config.yaml
arch: "transformer_decoder"
model: "autoregressive pixel model"
dataset: "microscope photos of single blood and bone marrow cells"
train_examples: 194171
image_size: 20
horizontal_flip: true
levels_per_channel: 6
vocab_size: 217
width: 384
layers: 6
norm: "layernorm"
norm_position: "pre"
hidden_act: "gelu"
mlp_ratio: 4
head_dim: 16
fused_qkv: false
bias: "qkv"
qk_norm: false
parallel_block: false
dropout: 0.1
inner_norm: true
drop_path: 0.15
positions: "learned"
tie_word_embeddings: true
init: "torch_default"
residual_init: "none"
optimizer: "muon"
muon_scale: "original"
learning_rate: 0.015
momentum: 0.9
nesterov: false
orthogonalizer: "polar_express"
adamw_lr_other_params: 0.0016
max_steps: 13900
batch_size: 64
epochs: 4.6
lr_schedule: "wsd"
decay_fraction: 0.4
final_lr_fraction: 0.05
warmup_steps: 690
weight_decay: 0.01
adamw_weight_decay_other_params: 0.01
Rows from block 2, named by matrix and row number. Rows with one number belong to one neuron. Each number is 500 + 40 x the weight over its row's rms, rounded and kept within 0 to 999. All counts start at 0. Numbers have three digits each. After the name is the row's rms in percent of the matrix's.
# fc1: MLP up (model.blocks.2.mlp.fc1.weight, 1536x384), inputs 0-95
# fc2: MLP down (model.blocks.2.mlp.fc2.weight, 384x1536, transposed), outputs 0-95
fc1.1280 100:480555566490536502504561492468512510520473512518478515479569511462524507533524462512533484495442533426567457455408534502593463469503512494481557534440455499448492479435440534507521549481492512472535528552441495510504506547463459513483511522517528534500494496561533513480524539519564526527
fc1.1281 100:510505485544531486478490409451526506481438465447422511469506507482529405534481506515527555540510428444495529503416465469474520464504498449453434446533397492502519495509449502569587552552547558487489554513571513480530503592484509436447543451508539495518515478468524512630478532519533488594
fc1.1282 118:580556430579518515549458605512492476510437566492525479451462549494548520455489479550485528484529480546524584523463467503546532475542515506523493550494525476408434530428488409486490541504560485533507488502514570482469530563456460499492514470506446455503475466442543479542513553481472430468
fc1.1283 095:467507626476495494502517464541472458546494525491505535488457486489499538538491513490507542499465524517451417443517513538493458407489522573510433485507493432571485449562496454450447471523487461508492582536524506560415463497563467490525495461552487557502504494505507514544477558574472452419
fc1.1284 111:449511526545475498501586539513493492564544541426483468468474525435533553420540596525488539564445419575537515501512533484507565490523531515571522486510564421519432498486496434543521456515545463499446459508473537499470456515516401532474531494485540503499477568499475494535536519451494490526
fc1.1285 100:494566609480480529498494502464486488511510441441496537525472473500459441565469463549590478468554484431521458530502516473469524503491562506474475490519523478486522528519465476480536485557494538523512493522466483447481489506476401431501511507405521458553560468427458546571439524479472504550
fc1.1286 089:482535493477456478424576516493561501417511538456538546593528514461488423533430530502510499502481481461502474452499457528609449496469492507535488433464513535464473522518470491432523496494493515508536589563475462491470498501593530461436535514482531530506446511512485524513533482531543465376
fc1.1287 102:552475450531611598474520463552428475504465525445440538499475452542447527513536504460510531547408586473511474445552488501489487529501518498542455528573515539512579450519507518459497495473439444521445406516534509522522472475522533479563495514519451499535519438524531456518528473530539495511
fc1.1288 101:497484481493522559491456521464515546526554464488530501488531530496547478522521528433544513550514460484482475537548548584511465483475451504446513440491448467554425450510527501532514456495496552511522484485482525404473590462559519502542454518566482492502516541549468492421490472465489508557
fc1.1289 115:472464457419544477497500544510524602592525563502493535507439440530467386509499545523441485475469442487464523542445516509473477473483425463462524471504443497523549502477501574502452467578514483520480500498488476560480532428443441468504551509440440456557446460485587576520501434482576434482
fc1.1290 102:506457474576499523540470434483544569541455521495503528505550588506507468524503504505500407475461579559578564445430478472503486578515472517499503487484471505475596514483522491421521499591463442518493489540499450428516489482455472482509414440485516496482531461583546405439493541522551493629
fc1.1291 105:515554516519434495517475496445624517499517598545527495479514445505571553497508513485565455489529432439570457497509532567481530538452487551488505490526527438422452498501558490512642499507513564498490490530481516469465495466488518556518481483519463510471553502464508551467527483446550497470
fc1.1292 102:463557599511506577482476477562490491518519476574584428430436501467436486464462552539550487494488468564486594448533506535544512467571546460540538459527467447556534465504485538484487546527524541485554439532496519484505533535508521504431475506417523543506448483493473461437532532514436505515
fc1.1293 094:539484494544542537480512530466460433508493506467455522458517471446505500485508482491502601467548460527503540489485609491510403436544501469519550459498505571512480464495530514431551513485523453580491605525456478482469546456520499482525470566560528516535392518469478465512560523529491481504
fc1.1294 083:504440472577488529441514489502539507522576517516638494512503520491483504504460555542518474517506495510550539553507506530501544558411487527503464516491442564458528470534511464478471558498509536498512463457531414500484516550547516475445457447469477454504485507478447426475530427469532499517
fc1.1295 095:440447548471522446508530469494550516468486493545503486446579465517488522483385485481518522481542448491491530502465542551496553484442590469545520529572530499449473452450579447541453589412429539522525515517506519507465546428533543540443533508420483530491489461485483537494498505544511523477
fc1.1296 094:577498586531559447520471558471549485487541463521486455480519495478462467543530547496475479535532460550492492482476556482480551559468536523560485592453553485473533451481491553534468510564543517481450500534441509449519529527441478550521490482544515432539494481434451478536449483427549425485
fc1.1297 102:528505576472533475551508489477460456492440540467450376493549534507489462586475543505520491487485450502451413404530501433472573568510515542561525494492478431515498551458537514483494522475452441503462459509559554546460493557502507472536535596514488496511542492527489525441461482526522460471
fc1.1298 109:523454502468427481533515432437477464479520514485538496478489481506525476463499604463566480508505556535423510479479555465509443470583481524517469460483414563461431456517550500558522507501478506492540454497508398467566493523474495461543518561471492485500478468569475468538462487464480517391
fc1.1299 100:411393515491508537518499593511440489434512427490420485606508507486486518565500584495549471460483556562514579460465494480468542472481468543532399513564500489451490459457526518506541525491471514531401536477479509478401461555507531547536471518453470448466555491534524542474427472529465527550
fc1.1300 109:549476545516409548516445461458567516521471549455502529501508510505504527479533491515433444438546433423520522545489536514506489527515458597537498510496503565540544526545490499551607558537495553508468519486481519486472486491488488516523510465542502508494522535494492545536526527517532495560
fc1.1301 087:413520508607552491412563462482417475487486501497514524417502452555564507600483507486515532450491526571482484459507529469436508527477494413489508541500510486488446504627412474515445533481545458490509475526501552469551483495506543505571463559538462464538428474492525548581484522430521423548
fc1.1302 097:478550511509488512424462450480594488457520499466553565439536455414476522500575494587506541477480479460489484500531467483564448507506471488528524472412594551522431513497545552554496473496539505525499502533531483536440437520503522493495519492524488485489466543531463484494527506547524549481
fc1.1303 091:473513504544452375501440457518523525540506502548542532520500533483457485493490454538507492465497507522528465551466494439503518450495524476505516497502537491538533464507540474494490582499548514515450431466448483522523409571519577553477471492537525451470495559503518453430511506445474522560
fc1.1304 108:467489531490433511446459454493592521460558517453582508483515518504443504518510536535481537574487489571465467502526496549528446483535486516435483528474503517531567508496513447527453421483509457587498496456503489520553532528523577507504540515474455437513486454507455526507501540535469524460
fc1.1305 101:459535484496386447483499545482516519549465493496539506556519563499586483496451481476530530498515583498465538522473540522422572458504560457467500517474544493585542525517589489433442495453536480537509518491466521518443498493519480542451501502451432466514467553463532554466433494491475481466
fc1.1306 095:506527489506445523449570460554520431525513505523521541538507462582595544497518476500448593474517537426438477497532462558548497485465506531498517502457411516534548522499503525530504467472538506365523544480501539502498500555507575508496514516475554471542485519502499495512497417497479538434
fc1.1307 111:496549518523567435543496471494522494535454498506551485500458506493430440549582447505534528468491498491515537462575484499507494417441492487483482499479455544550553521410520526550439501517485531538503539434493564549473450506530567422510484588457482457533458536536544511508534466510488492489
fc1.1308 095:529543503494549476516566576491509504508581492500489414435458493528563470566550537496537487469467497481549452426490520505538493481444491473512478496505504473434516504472532499497550503516503466478554552482534517477525444518532449448483467533495548526527511425521463557538522454402505509566
fc1.1309 080:491417506531433490506462539467533538513441527537488508558478535404493482547464508485438518450469517488494477487465496529529523507514578569599445595501480477487521460494521509541502469497485478442434454568546581532431487510532447459531523427479542453450486489508497490469447433383496576483
fc1.1310 112:505540507563532506492443529538535545478389484616547588448509548498571517576477592458498543468537511553463418537481546470503492524496536527529483498558427536483510541479510512512520480499531478514426482527528503418546497504542521515492561423546455521492495545510535511520559503545520471486
fc1.1311 089:530515501517485501419470452531568540512585460486456530472466467541493523541470549518506562500507510515503439508486490439420504513539445447529512538510532472496446470475495561503517436515463492444540515499397489540484525542462563460444434553529451504458498524502516506542529500519450432519
fc1.1312 088:540507529495485458487453509473482477551532513520539509517533462524509481514495523503478561532512494479530485487522485570500473557478501518582473373537459471541504487435448459570512439492492426494441526531508493551477445539569498505572544393581548469490473533449416515487459447506539541440
fc1.1313 093:537532401539570499510493490446544358460500504506482469495448450516513487529527438500481516456525461528498513478517477490537538551449522500517514516451553465525464462502499519484499478481477501467477520500436520458505463592503472453473530525550572444478567516438525529522448501487429543501
fc1.1314 110:512455544448468559480510505465481481549524538539484515455492458494478421499451480515515484517479513491415488502518569513473521458529496482488562499488434521491470490450481538563552443555516497530556467509450559551540499480553501520536475522480580534489495504494490448492494489501529521468
fc1.1315 079:574483504490571475526467455497524462511578507440443480434508421480525522445453507474494522489532499544493460496472520468485457540497467428488466515477559480456515504423500494411477465508503445536538462427543441538474502519458605495448488524469467482488452512452543477600405542434547464501
fc1.1316 101:533567503452495518528398413508511543511460485438559503488550485544501515519534425457516485487510474480515529580472510486512475510525452480477439560443453565539516504494452521414624502515509561635479508545567538465489545559568495536495511504569454545490555540510460482498421542504535444538
fc1.1317 122:457456497467478499498512499407564583476514514462443463550531520413484507510542467505508504504500499529461512482511440508494514534507540400531483463361536505488431543500485496465495496440508564545505546577432471493525482528490455522466527532515582487527521516492483534415496478553462509435
fc1.1318 095:513540530504439496461508502518569479472426451493567496479468480507530514393461479564514540532417459510492503486483472484591482477470537505553475466508479487560491515558521437545542510444496439482431532507465386494533498480530518455487484532555563529494511444566411521538541490472440518538
fc1.1319 103:453420574487467516489563522475409359492446456470470498536510492492548449555472500501489506500511477575497498493513498536588486460518446524488542518463513442513538475473548478513415477481471486577534485526484472592489543590467501511494462522451483548439493503500492449442577516506557505533
fc1.1320 103:531538464487492528541498461450458504586556549492503445529524508503465460438479546540538456482477581490560534528561536480538477479575501473458518512437501475489505501485514415487529542534473521533498477502524506490532538515549494538518529544517483535517467450431423468476463534395570497446
fc1.1321 090:498458463553538590435484465453559507490466534558505509526502519474545453524499588476498529492517498437595540544542553485451536450446498555511505497520494545602598461586532547579511559515455482550444492482518478428488544482541471480517574530537525471476484474467383477469408537495439517478
fc1.1322 099:596526465471527475482517484503513465487472568476516505475459435447481547519513565524475561490452497520538550460520486575507491507495548361440510455529494519519505544507450518537488515419534489518538460602542440481559416501498509457509528563529485466510477507472474471449502489464522495474
fc1.1323 100:550491510499421494485464472520554503478456465454449559616544534514562463518471529510467505515497485565545490486474437521455468460556467527514453433494418580468455512486502452517563483403484497498487497567416541564518530530517501551484497521461505517472541517526491467543469520551560536475
fc1.1324 091:486515560472495523534493448498642553478492429439473514524471480516523483506566417500583480559522473504508488467477530507593482451475444515516481457503466568421451522498495490509479447442512454475501508478455510470519545507495512454525495532540492424552477479580513453529500525481492447551
fc1.1325 092:524546543524505527473436492529434457446510542484487455468541489523479504557588470475393500421515514489484478501531508531531534493484539461567529427494524490553538515534525490552494526502542437446482511470515493474467475513483468474463592552490497467475541432453515542511456470505487578453
fc1.1326 101:485484474558408459511508586600458429503518494474450542486500474514465604521475430465542558565460531482569498511479548484420519475590467524500530545464508549462523438448508485528408499537511436505482560549506492532518472518497468540468471534547486498482523492506484504528507469516446588496
fc1.1327 099:510459467486510469478495499485499450460501456470509435519512484500381515515496467550533513432521514550568643472464585483530578517508442545501542497543501483498496475491553504488505488526508496392561505561494519588417532556527510551460508504595502523459540487452471512544531532522469518509
fc1.1328 086:482486475511537558471473454516531481425439522521424486499478484494448536497471456484502512534451501492497502540481494581480591495430478548521576547371494529542410470479429536613563498551493502496519573513484520511434450525550425547522536473517506533556486434575474545488536442490559556509
fc1.1329 092:495530527520476548469457505535530479370505384477540499480493472530485454480468527397464503494460515524506491501515583494468547483441488487504536515504527495442517467487501575506469492571423422510540539569528523477485442504468469513534488564494513497468378471507541429572533508502446509528
fc1.1330 076:504516457492531456587507480488480535555470568539459471527467467467509560460536525512475497504545455481461437483468535520513544514473478538455506482527473525484502470416557488541463539503462494524454499521521532478557459500460501583526510496474462528544560436494528510520488490462523486513
fc1.1331 086:508536553520505491512517516466578537525493496489481556486503504533580509487453533432543462506539528564433478513525472529502555408484469542541512564526549534543588447514533471465581409506528570540526491546453498515468532521475508498530447517426467478584532434532471464535549466470529514564
fc1.1332 101:545507534525574475537524488451480468568478609407452482487450508519485519511514532519503520565498501538452498508502428567353514453508521504503546562480509550523414521514547514459521484475481494514487461507426464434455515495411512495521383476487518424499515520574480541546448499456516462481
fc1.1333 085:548496504552508545478534482508511458463498521495478448493546502525613494500505447504548527551484520531475502535404487560534498482388574453535446472506474484552546524525501507456517489517500435473461526399466486554455452529495543455454423511553466567539521511480484489491589540524528524548
fc1.1334 102:438424444558504466498527501471489485520519514541433557492529462432453528491479455492535502529467468504502503444500468476464626442592464440512554530479504502481507479462503520478466565547466460531508482578524538478415494519493507542461486576463475441493462482500525430526488571508600506497
fc1.1335 083:539552517487466534489531519499509491513549508509446523482564481534488449563503490477526497555555500514571494483487552470547505582515448487449462501469447458441513485500503473465449498444579517511483530557581533463471455487468420485461484443560497501533507487550502501495414480469485490509
fc1.1336 092:478513471523520481515440532524487497455510453484495451470450518535524490480553476440451523477584578420454572480520517485528532503508527537505502527431530513523532454462497509494454510515487516505495557475435557384466529619466606481510500496537538444591471484535508594411433504488498437471
fc1.1337 109:522492490486508504479547472495512469481478465505510536493503478549463486520546540488424418483485514434541439467490514427416485526562482518493550521523500468532516474531494558530459491498498516534530594533510468545530536455527430510525457546414503485549532537467544509496510519544483495508
fc1.1338 093:480538589493551478548510460420507506468561473553471448508541455482508562474514530551511562491486483448486458467506553482501449523468506527495444564553438545459478479522418491512432567549504542541460532480532554497563505509415433512545498483483567547438480465512485453474552512489551473485
fc1.1339 105:487514521558483509433518519502542506558467530534503542519430456490469455489437515469472502474516483527468518558498459442559513493479491453522562452484548493520551504490496508547494518496490459484466460584526526554478527499438508569501420435490463521441546502503528497497487527515525451571
fc1.1340 106:476465453561483419515432479540474472536492529503496495519473458517502526511430467503487500486491494526446565531543539499377598487572530447530506567516576535519626573513551512497477419556443499545526519486515520425470491518524545569504501534440473383521487495472482531504443502474447530506
fc1.1341 110:496571505473471486500487502485492455497440470480433517456495467479458506510433603493477454520452501531433490490520418488551576447537445484504472518466446550502469504610404442517538521485541483556576486499510573587500527450447426502522568523386541523528571523493541482535492437506506481446
fc1.1342 104:514477482547528552524503483527471467520485543433511453509605471432537494454524495572451584489502445527513476560468503542581494571505484539456487414494460515486532520465455458472565521478600442525518518432476455439428491532503534561526535531566460488432493535425489470445485520487587496448
fc1.1343 108:495476547524539478499436519493461520481557486456518513505537521497438508516483422431533508550415526565441590463500517512519521500469442455482502461498498499447475590576512504546427469527479458508489487511481504472511492514435484472580519577518510505509517477518578454437551544494459469506
fc1.1344 111:511479515541558503449514445549534496512474570468516492462534494507462575463484489473413541459518450378498452507477544440559528544499494424416514511487441497514497454485542508541473471507493512504492482535508513512478437523481518470437492463425520541432487483496519535497527448549501501514
fc1.1345 101:511548548461508519520512433510544479492572458479517550554468457527466531517496552500552457511481500485490493408535473557591429500496524436411460545425555500532465577543411492471480547482567497464480539482500429498527409521473521498455510492543450514447545435454506515567531482502434516509
fc1.1346 103:466452514521550548492549467549462474470510500487514523585528463493468530478501420491493470486547492474434602474479567549553543576440559437490465475477503510432440452451456421585489491415456511514529563484469479476515470456467513591522486497549463494498481464557462499463524465499494493449
fc2.1280 104:472563498537485444494537510492485506487423507444451518501496502496445483455520602557518549460478503508469527474511520496468572539513426512522458547502536555554506452488570472489511502524463521511464476575552477451445476438491501468537501478440460516488463523451496518573485519482468513506
fc2.1281 091:420441480515416493537502504450534471531386516424521468471473496473489544448507547482525487491460491493468598548506587503524415502445489504493488458531568533508503477487518438541559453509503418425507429471486508514540529496496516481580492524483454488485553440555459539502484566553499547482
fc2.1282 118:552460453521421457500520478499479533457578491560426499473412442554476516592539433488469509537424510420445525511453483541470516456538533508539458511489505514528523438488523455512520496487499494473471565509475511502542534473507592563488583491507451485508497562468490496590494482513468519598
fc2.1283 096:514510500474549523566471557491482450456498515576541494517464401523466522508513523487503506465562531580494525555557529530386581503572442521577574505515467533447536464512494441417496476427524486572545479477506536517481558488554510539514440407491515518493569458473560490518470460538421573573
fc2.1284 104:542462480505506503543507512525430511480486546476532511474518455530534473430541405541479533528476511540458564508565470410474494535562476499455491434504466527494502552469474491535529497554602506485480477512540490576513478563540519567511436449467548466467477538553520503519499450487531482467
fc2.1285 091:453555496520577465496503472505474528496550537521525544498441518553551500493476450474470466542483445484532430486463515560545599480566473522572512452455494491522527476522467474496533466494513543477460505493505525499532514437515556467585472450457498500475522484552467464478471487482473385473
fc2.1286 129:525492521458558492555489527517559457531510541536467547475512468481404544506527468591449479509513508581480500466498514516499511561475520535490426453437425475619512507504534516535515401543482501537468501522504498583493482450501505524499478497536389454500539466388474531534474511552399535564
fc2.1287 092:423493458467489443525516512555508483527515465571542444517478511517538546545564454486517528452476502529483547512479465551539482520494491508484564499485474499499487428426554435548506480481554496523460525527478500499556501579500593484477485502528530484499498525556426481518416561506485486538
fc2.1288 091:419518531487524440455464473496557399448462566516525577559546489499515519527539474438438539532514502496493495530462502503516499608420461486440493530429513531505513442529544479518534469498598530458485523529491478535489442560508552565532438480515491593480539500470540474472558495553469512492
fc2.1289 098:519463497544409481463480553469514497449488486473439455543489529458465433502563529510512455542446532570475472459514504479507451511519564592467412544486501537534567437498470547503534541523581482505467486550523487511443475587502490517514568496579568499463531465466448436534504516509509474539
fc2.1290 093:478502422453476475461556503503507510418431509460460502514525516519503398465526534542498518496550520464454463517547459490463520488462491540480488477537505494496527475542441537526472508477562471509552509467488511518449496539469422472432552557549507543510517542524429589464517467458459470436
fc2.1291 109:476448449523482488504524528472416435535433453527517497573494544439535540532544482441451581425502494476500448519497502431530444526548492572568542482515487551488502516542497467495404504496486532477464564456490479564500457567439531514488416487463527548522527500434486417479458492462456586496
fc2.1292 095:514429429457519450543555475609475483512530478531526490463400448506429498567503420456453525516503548483559503526509504446500485488456491492497526534529556509549507547495486516524524588469484472471467569503404507532553482478519481529519554496570482572532432603487539417518524438521553508489
fc2.1293 099:521510546518530525482478428552428485477473469506579522553573455462473412495515569527528497487513477426496546508473530519535540526425413478515578421493486527551522519450483491507513481471542522486519489504489526561462544501473496525490488496470568516504460477476464492447533413471536514459
fc2.1294 084:442519440419494487497485440492552500496499511525439510534527506480506459521551479525442545458478556519464463474497480484488431494545463473560568492506496479570472497516559523467514531408482492439503439474521577540484445534458489569457524532517481507518483449510497549486526473523446429461
fc2.1295 088:500496563452425524498482463537499507552536437479551453532492467534495484524564522430408515501506428449547485483526577440450428501553421472462444573491474442534511540543414440521543422545510525504444499499498418656489487522531438525500486461531505456453477494511579502534452447522454478558
fc2.1296 085:460533410482513458556523548495474555464535446485454415485479468437509498486438533440453575493461504435452453511509537576514585515494465534556491533495452536537495429482460498510490528398503481534455459489606547525491440500547439519458498521428495491474525534570466531470457418512432522467
fc2.1297 109:485406538549568491398423524453545549545519516424510558549494464479512493445515499601489429448541470442543524630409431525529562534520472555482514499538482541488477487480440499460433471514506507499414512469507503450492559437508538534492444476478464456480568533552474448516599501542463483468
fc2.1298 114:547462493538505500439470436483514449442574558446501499464513505493594483510464548445439502553534511534541478477477522527458492476529480521496474504498532443520524419515549511531473519538517534457515524439468523549459466455464531423524495488490498555523544585525495578449481496486491533444
fc2.1299 101:573547432520483486498569520455631462522498523523426543491512493493484491581459515487372481532511547476603546479552521509447501481517457518478514575433479482473483442545483533518509528540518477502526489492420451575555418464485518449517520440500552531469510497530484422479512534496508533426
fc2.1300 116:466552459491437474456590491452529492459432481552469502501517483485557487429489493467461571452477504508529425430539537479535469508443463488479568540467545493519471420508491488421510445482480437513557497516491530515547494466462469438453460547542503488568489531483460452423494429515497491424
fc2.1301 087:507558516491541500496496503500452531495536538547454482470573457425534470511564452464470554493480497542532516484488494463503552518456482479469468503476486464437565505419480460540470509473449503517573543476517497514502485527531511447566493514454522521491504549475507526497546417533459525536
fc2.1302 121:460463479485529495519596559515431490510501487476552487529545462573463519530532533478491480436498531494534545510587536534499571509578550489509397518543475469408522524528476565483463504498511514505538474500454550502485535497456546490461535453593466515474453503479518494531534462462492416494
fc2.1303 091:487541485521523512475524503508462619488559459497477443514529462486496591533456545540469500448526515489519494504498483503536536464446424536448513568542462540441509505529544459521479488503496522515560489436394528473505518507451462527483499470497428505500558469514475543470531463532523533430
fc2.1304 110:529489444549510475523471445493555491541507520517556456455495461522519487517527483468524566488520527445492515478519585483545519531456499573507549457487470527519447446498544448503398460490413549452457444535536485469529477494401468452474491462498465481503447484493516544448485512540577531472
fc2.1305 103:483468472468552531533570507521556508474540436533432481485479489544496490464542558469574496518404495500523479409534497426470530487429515516516475431522548475434487554486476562478432538524551537471445427505474482465503478557529481497537503537493542494565523464499499465554553545493520511521
fc2.1306 108:513412509484499557532537534499547388473473543391459537526488558534530436540534510525550502453539531466545510426533549457482487499474539510482553536523588493510534497520579445493474523476521554502536434468452492502480528449526489494544522497476529510487552457568591546518498531493496413486
fc2.1307 107:510474543572470462489522483432477581507517518417453549467621488461505469509462533472539511549487487526488475477467472473512482502506483513531511510528479505437538471433507501507512419477525506437514459560495563439621491505536496507507583501440514516498506468481497550466548447484542557496
fc2.1308 097:495486541509502456421487524501503472484491475534491522518462541503431537474515517477484586484485476415402478473488500495581483529532451487482544501492554545504476522489421447528452471590489513480505493554529489532488546463487573557530442484447496525530481483493522524522567552520521515449
fc2.1309 095:511506462537488449482531497533517452509509509482499500533521527495424470534525492525507530430524464511465434586486424496458518461561422477459488390489517568466507569519487543460490524512571506432535497410537460446512481490484502500472517516505443527497483533438466472492486510510528474527
fc2.1310 108:532442519507480459470505481558497501534467450429467437516505467480518542519581446508518461464520498482484498493468465524467559504511481500460599557483436484496491485528431469455472529488432532555568503476550505472526506458563498554535531506493503520408517494461428488498537440567477531499
fc2.1311 091:451492451445485461471564481509462557465504556509520477525506548532422539492554563527445505446516518419533485476485484542545510591490516520583502549541459458485469474483428461493439549507459505515491501448505547552492452463545560469522532499549527550486514483569480535515433549451480556484
fc2.1312 079:516476501457486448495572510494423418499429491486573489493463528500573469464521514496494525495398492522594464514574481475528522576530500478428538498487460515538439490494513451447531466509485511528488513577466447426439497508469493468453409505562473494454518479475508523556532527405490460479
fc2.1313 095:533421524505495491514459510525508529537545508471529539464537522471552536508387533525472536443464458526535535496497519523546538523428437542455439502545540489487506583477457481506437489515509516478527545553520448455597581471527454489552528574465449558471502578531528456489442505528479541451
fc2.1314 107:555508489559495518638488569495518539477451527548490502474571509542493546461527460510539482549481483454540484546467514466481496461487512493535454507510487506551497566510517451492530531526499448509429544478526489514563445499488512506490477473473535432455486504589505466562455540485480506555
fc2.1315 087:467585494486478519503529491541467513465458533519584462506503546467429524550554484497483454489483485461533565462455504528540503483556550517594499522522477493529504478505450481518453580482447492508436499591452422511479495531505553495502468483540515552478503513562422492506485480481479472494
fc2.1316 110:485507420538510476504542431499528499523523468533437544454516537496526515511384457540514540430573514529509486513454526492511459464484474531496580525454456475526510447468497408424468482542530483487485445457425526444555452549500517528480510602524527489549463522504532514497535533464507464487
fc2.1317 100:538474513521487482550472452470476544512436446440490521585595525457491496467422464480550464509505530577543508574490536460499535499537504506469493507510436424484450528526530472534446518491454512467493527486506526470460486471513480501504456477512543507420502539466545497470473505500482555528
fc2.1318 103:503472458547572526540562436531454478523501452538458438414485440490484507535447555541506514419584535544420488400529497565481538504536492548489509496474484509482499541485488546513474533497455510473477521500483574476473429506507476530522431601541467559580444550529491520407466531496577443505
fc2.1319 102:493469487460498474475519512494543481459446509509515448533437464492494558576479475553435509532555447506410507465470454481508439520507391508507523532526498517559564519410518496456466514519479482491514467517477470514508546508527532482503536520544463522476574493449526464511475553523446511495
fc2.1320 106:566502415505452545467488459435471463523518561455435474390604535509486424528460594519487571501528526445478470468491521487434504565520513499453497495530511470486483489467517410492548539527456563489452465527546481472498572510492487498546527477492513501461505519471458476486542519508554549482
fc2.1321 077:543499412487440468516485544509449526460510528476473533464505548489466568417489471501503455476458469505522503516450511426510498419531543534463468582582472457494554540541511506523555471479506549516522520498486535583558512520492466544462491430454487568507447488550443514520514534549521527513
fc2.1322 103:496497465484478445494482589453491495489438446531480500478506518495505415531505475448540455494518564483474493462539499508521521540451461522507504582534590537463463474492587566510492492545537504540497477520560528463493568554511567542517458567462437532530509455481507481493524499472515453513
fc2.1323 107:473456497513464506424531478497509533501490486488445473530527547494500542513462560541512545445514444496507579542541505436498488575500501534421481434516545509480552470498546613439423503566507536520437528471569543461546556501489538504461529516507423456580538443479519434510541426497539543462
fc2.1324 089:433446534536508527499487519591430510525490536476510502440480489494506513458473551543527518428463472485446463606565565532558535462598510512514464476508574531462470518495489544455440514488446522447427531555504490477498498553486442501514490469561446533481505478548498513442488541525542425462
fc2.1325 097:446483501499515414449530534537481511524511445483575525530503518530570541402475504422518484482529567479522515455497528482497498468581489515459483516580565510423504518510568539451516516523439536485493500549469468534503535503501592529522469421490460471521469479523549496484554440496507466487
fc2.1326 113:474487574482486536503550478470508515517537461520552464479529481458536480511543507485462490495493529454497461418489549474460481489449461492539514473496440485521561586550460476514485531441510601503515529397567509546534526516470477459476551504472537479489479491575505488435605495420541475481
fc2.1327 089:542548505469450491539484537498546511548478525544495491500458508469493525470488592463569492458479465471446548472552479485527510485520446505527515541453415438563501471444492465466527501523519572508527425444495504547516509511473480533578535456495521484547504494492466487517457532464448451526
fc2.1328 085:530565475486572440492488443486575476532485521557559516515460524488500597463509422537482551526487503530507507537450547490524577432500564534478543493489453461487500511531521507470434513526397493561560521492491420501486432446518484479543468472511500572505467593628452499549473520507543486494
fc2.1329 093:524553463450536519534473496508488506501480495488526486503476560517518536539563439545521507439558504502478489494587474529529459504530508565395434516517512486532489495495497573527491467466463466498483507489468437550438510461510446406471467466501541387450563520428496567480498447498501446434
fc2.1330 088:464444454465514502514527433509487533460552462573500514453518493547435529451481514457468484502516515489497490549473414484467528502507511502472553580459439418496495459579463501494540500502459461498502430506475549519503527481523534493411534554507516494513465546463466547515495470565467429506
fc2.1331 089:486447484497466551537534459488498460481528549548509534541517564494489493540485494481457574521552407512538487620494488524407505544444455547492559515491535491528466472495481463516558561414472478515517433492505485402470478450558512490504517551593591475474539572413483494492457509544457479527
fc2.1332 094:523506512514473582495499431484532485557500418584462419533458495521526457550536499499435571451451450432540521533539580444489461475478508610510485532486506510506534495475497475479511511460419511521489482574495479508561494528537455559513506535542452465522443482504497501478488542544500591565
fc2.1333 090:495480455468469557475560576504452528515528407508487503506441480527507502524477474461492467431517542472474455512512443456538480532518532488516479521455527558463544528512472461539481472536495507550460458514502568504488548548524461502487454513491536481515553462571474463501507607511452502504
fc2.1334 100:544511482510483507436533506564463551502467463504545459452505427486486467479494548501484483543540479576527549493523563529432420578464427526573538485521435485536562486529437480467535543470451499530505492461537433551493519584502535465460557417500536529529453526585511489562482476414487549482
fc2.1335 090:439547516483501525514512494568459454466524511455520507557547534525487574432531484515458597522458505467512510513444527486448460502529477506480544462500480520531505488471514473445528442478506496461475555504464446530539576498471466449484464485438544486525424499514519536420533470517553452491
fc2.1336 084:546467501450482504534518583427510461555590483603481538502481520548462522493512522455483506475490530490506506484418450482538417548532488450481609548552528553426492481428417458444557468420528507522540466485473424485505536511526560507519544461451491469498507471485479463555503512554514479497
fc2.1337 106:478546480497490531458466451451482538541500511510485490523473511495483532522444445400561544557544557549454522514557543479566506496483554438467515478429510537525523525486522517487561540552501536532501483530449573465451517506443564466507496388580488581458512534479483459494533497489498546529
fc2.1338 087:451390528517414488468506518539502490492479530449508514545510485522539548541486463463504432570489490475563461528447487472508480476531509474437533476440528519544502490428484498536568541480525559490520490493499511492468502523594551487454465468522495522522466515521493508475488487473521567488
fc2.1339 094:543435460545499505506537456515469448483552522550514512499568461460509547540514489560516471501505527505503478535504527527470385572477502501542535528523499558470462514420483472473552534481517509458506489458468507515493456505596492533447552524502504461490512497456476502562490467504462521464
fc2.1340 109:468556574500519515508592444507540522388528517527450489482534484481470489488513560421461509500453508464545439444454476544483488528509445478420541504511483447587413434535456505469504551539480471502512548471534412499517471470509437475445530549565474535518505516530467512541568478484522538520
fc2.1341 094:534504503492527509556491534482467459515507494557475496491423509536480535437562489511497553505543578440475480543478470483572453567548517494514531557576460479479481422468477472478443456439450468543541482554544452547548520539460579556492480441462532473526453539451488539458432524549428550469
fc2.1342 092:528480488615541497397506627486479462549502528524486432459500496467556555508495478496485459425542532526507471522508448475451517506495503553501524478446477575471524511569524543568470532549561510480548509505490517504510468573534581444590491455452518466557502536539557493523451523415501506482
fc2.1343 108:538493503539553472443509463482494477460555528484544472443515576481461449528536528446546539476517520507450570471534525515502534442408506547483545514441517531467483464523562512548514503516460473455462527525492471459513450509472450550479482508502464503520467456474539560396465553525516501467
fc2.1344 116:479480482531505532529538538477445566428539528468469527374447495500574484501497470462449454417506490489495476544541605549513563501528551549466530466486496537471564528537493476443540463514471421487517496453504601569523522516478544496559526440460535452481479517512588514476462488574497465471
fc2.1345 105:547467491492546542543452496503554423519508503475399520546537588459533488495489465471488452529417544519490478504530473512444463498537510548572481497464488530482502491483530438505434517517453444461494504552555543566503512460497487525471504496523495522528493490609610487567508502521529460487
fc2.1346 089:507523436481358436573465485496528532494493498455472438473533493594581496512548497476536458443483442459553484494511464543444498582568572475500460543454515470530469485492537490497517459548504432455478466498490552541442500494511486485458524486522473536469467502486500523510508543512481598473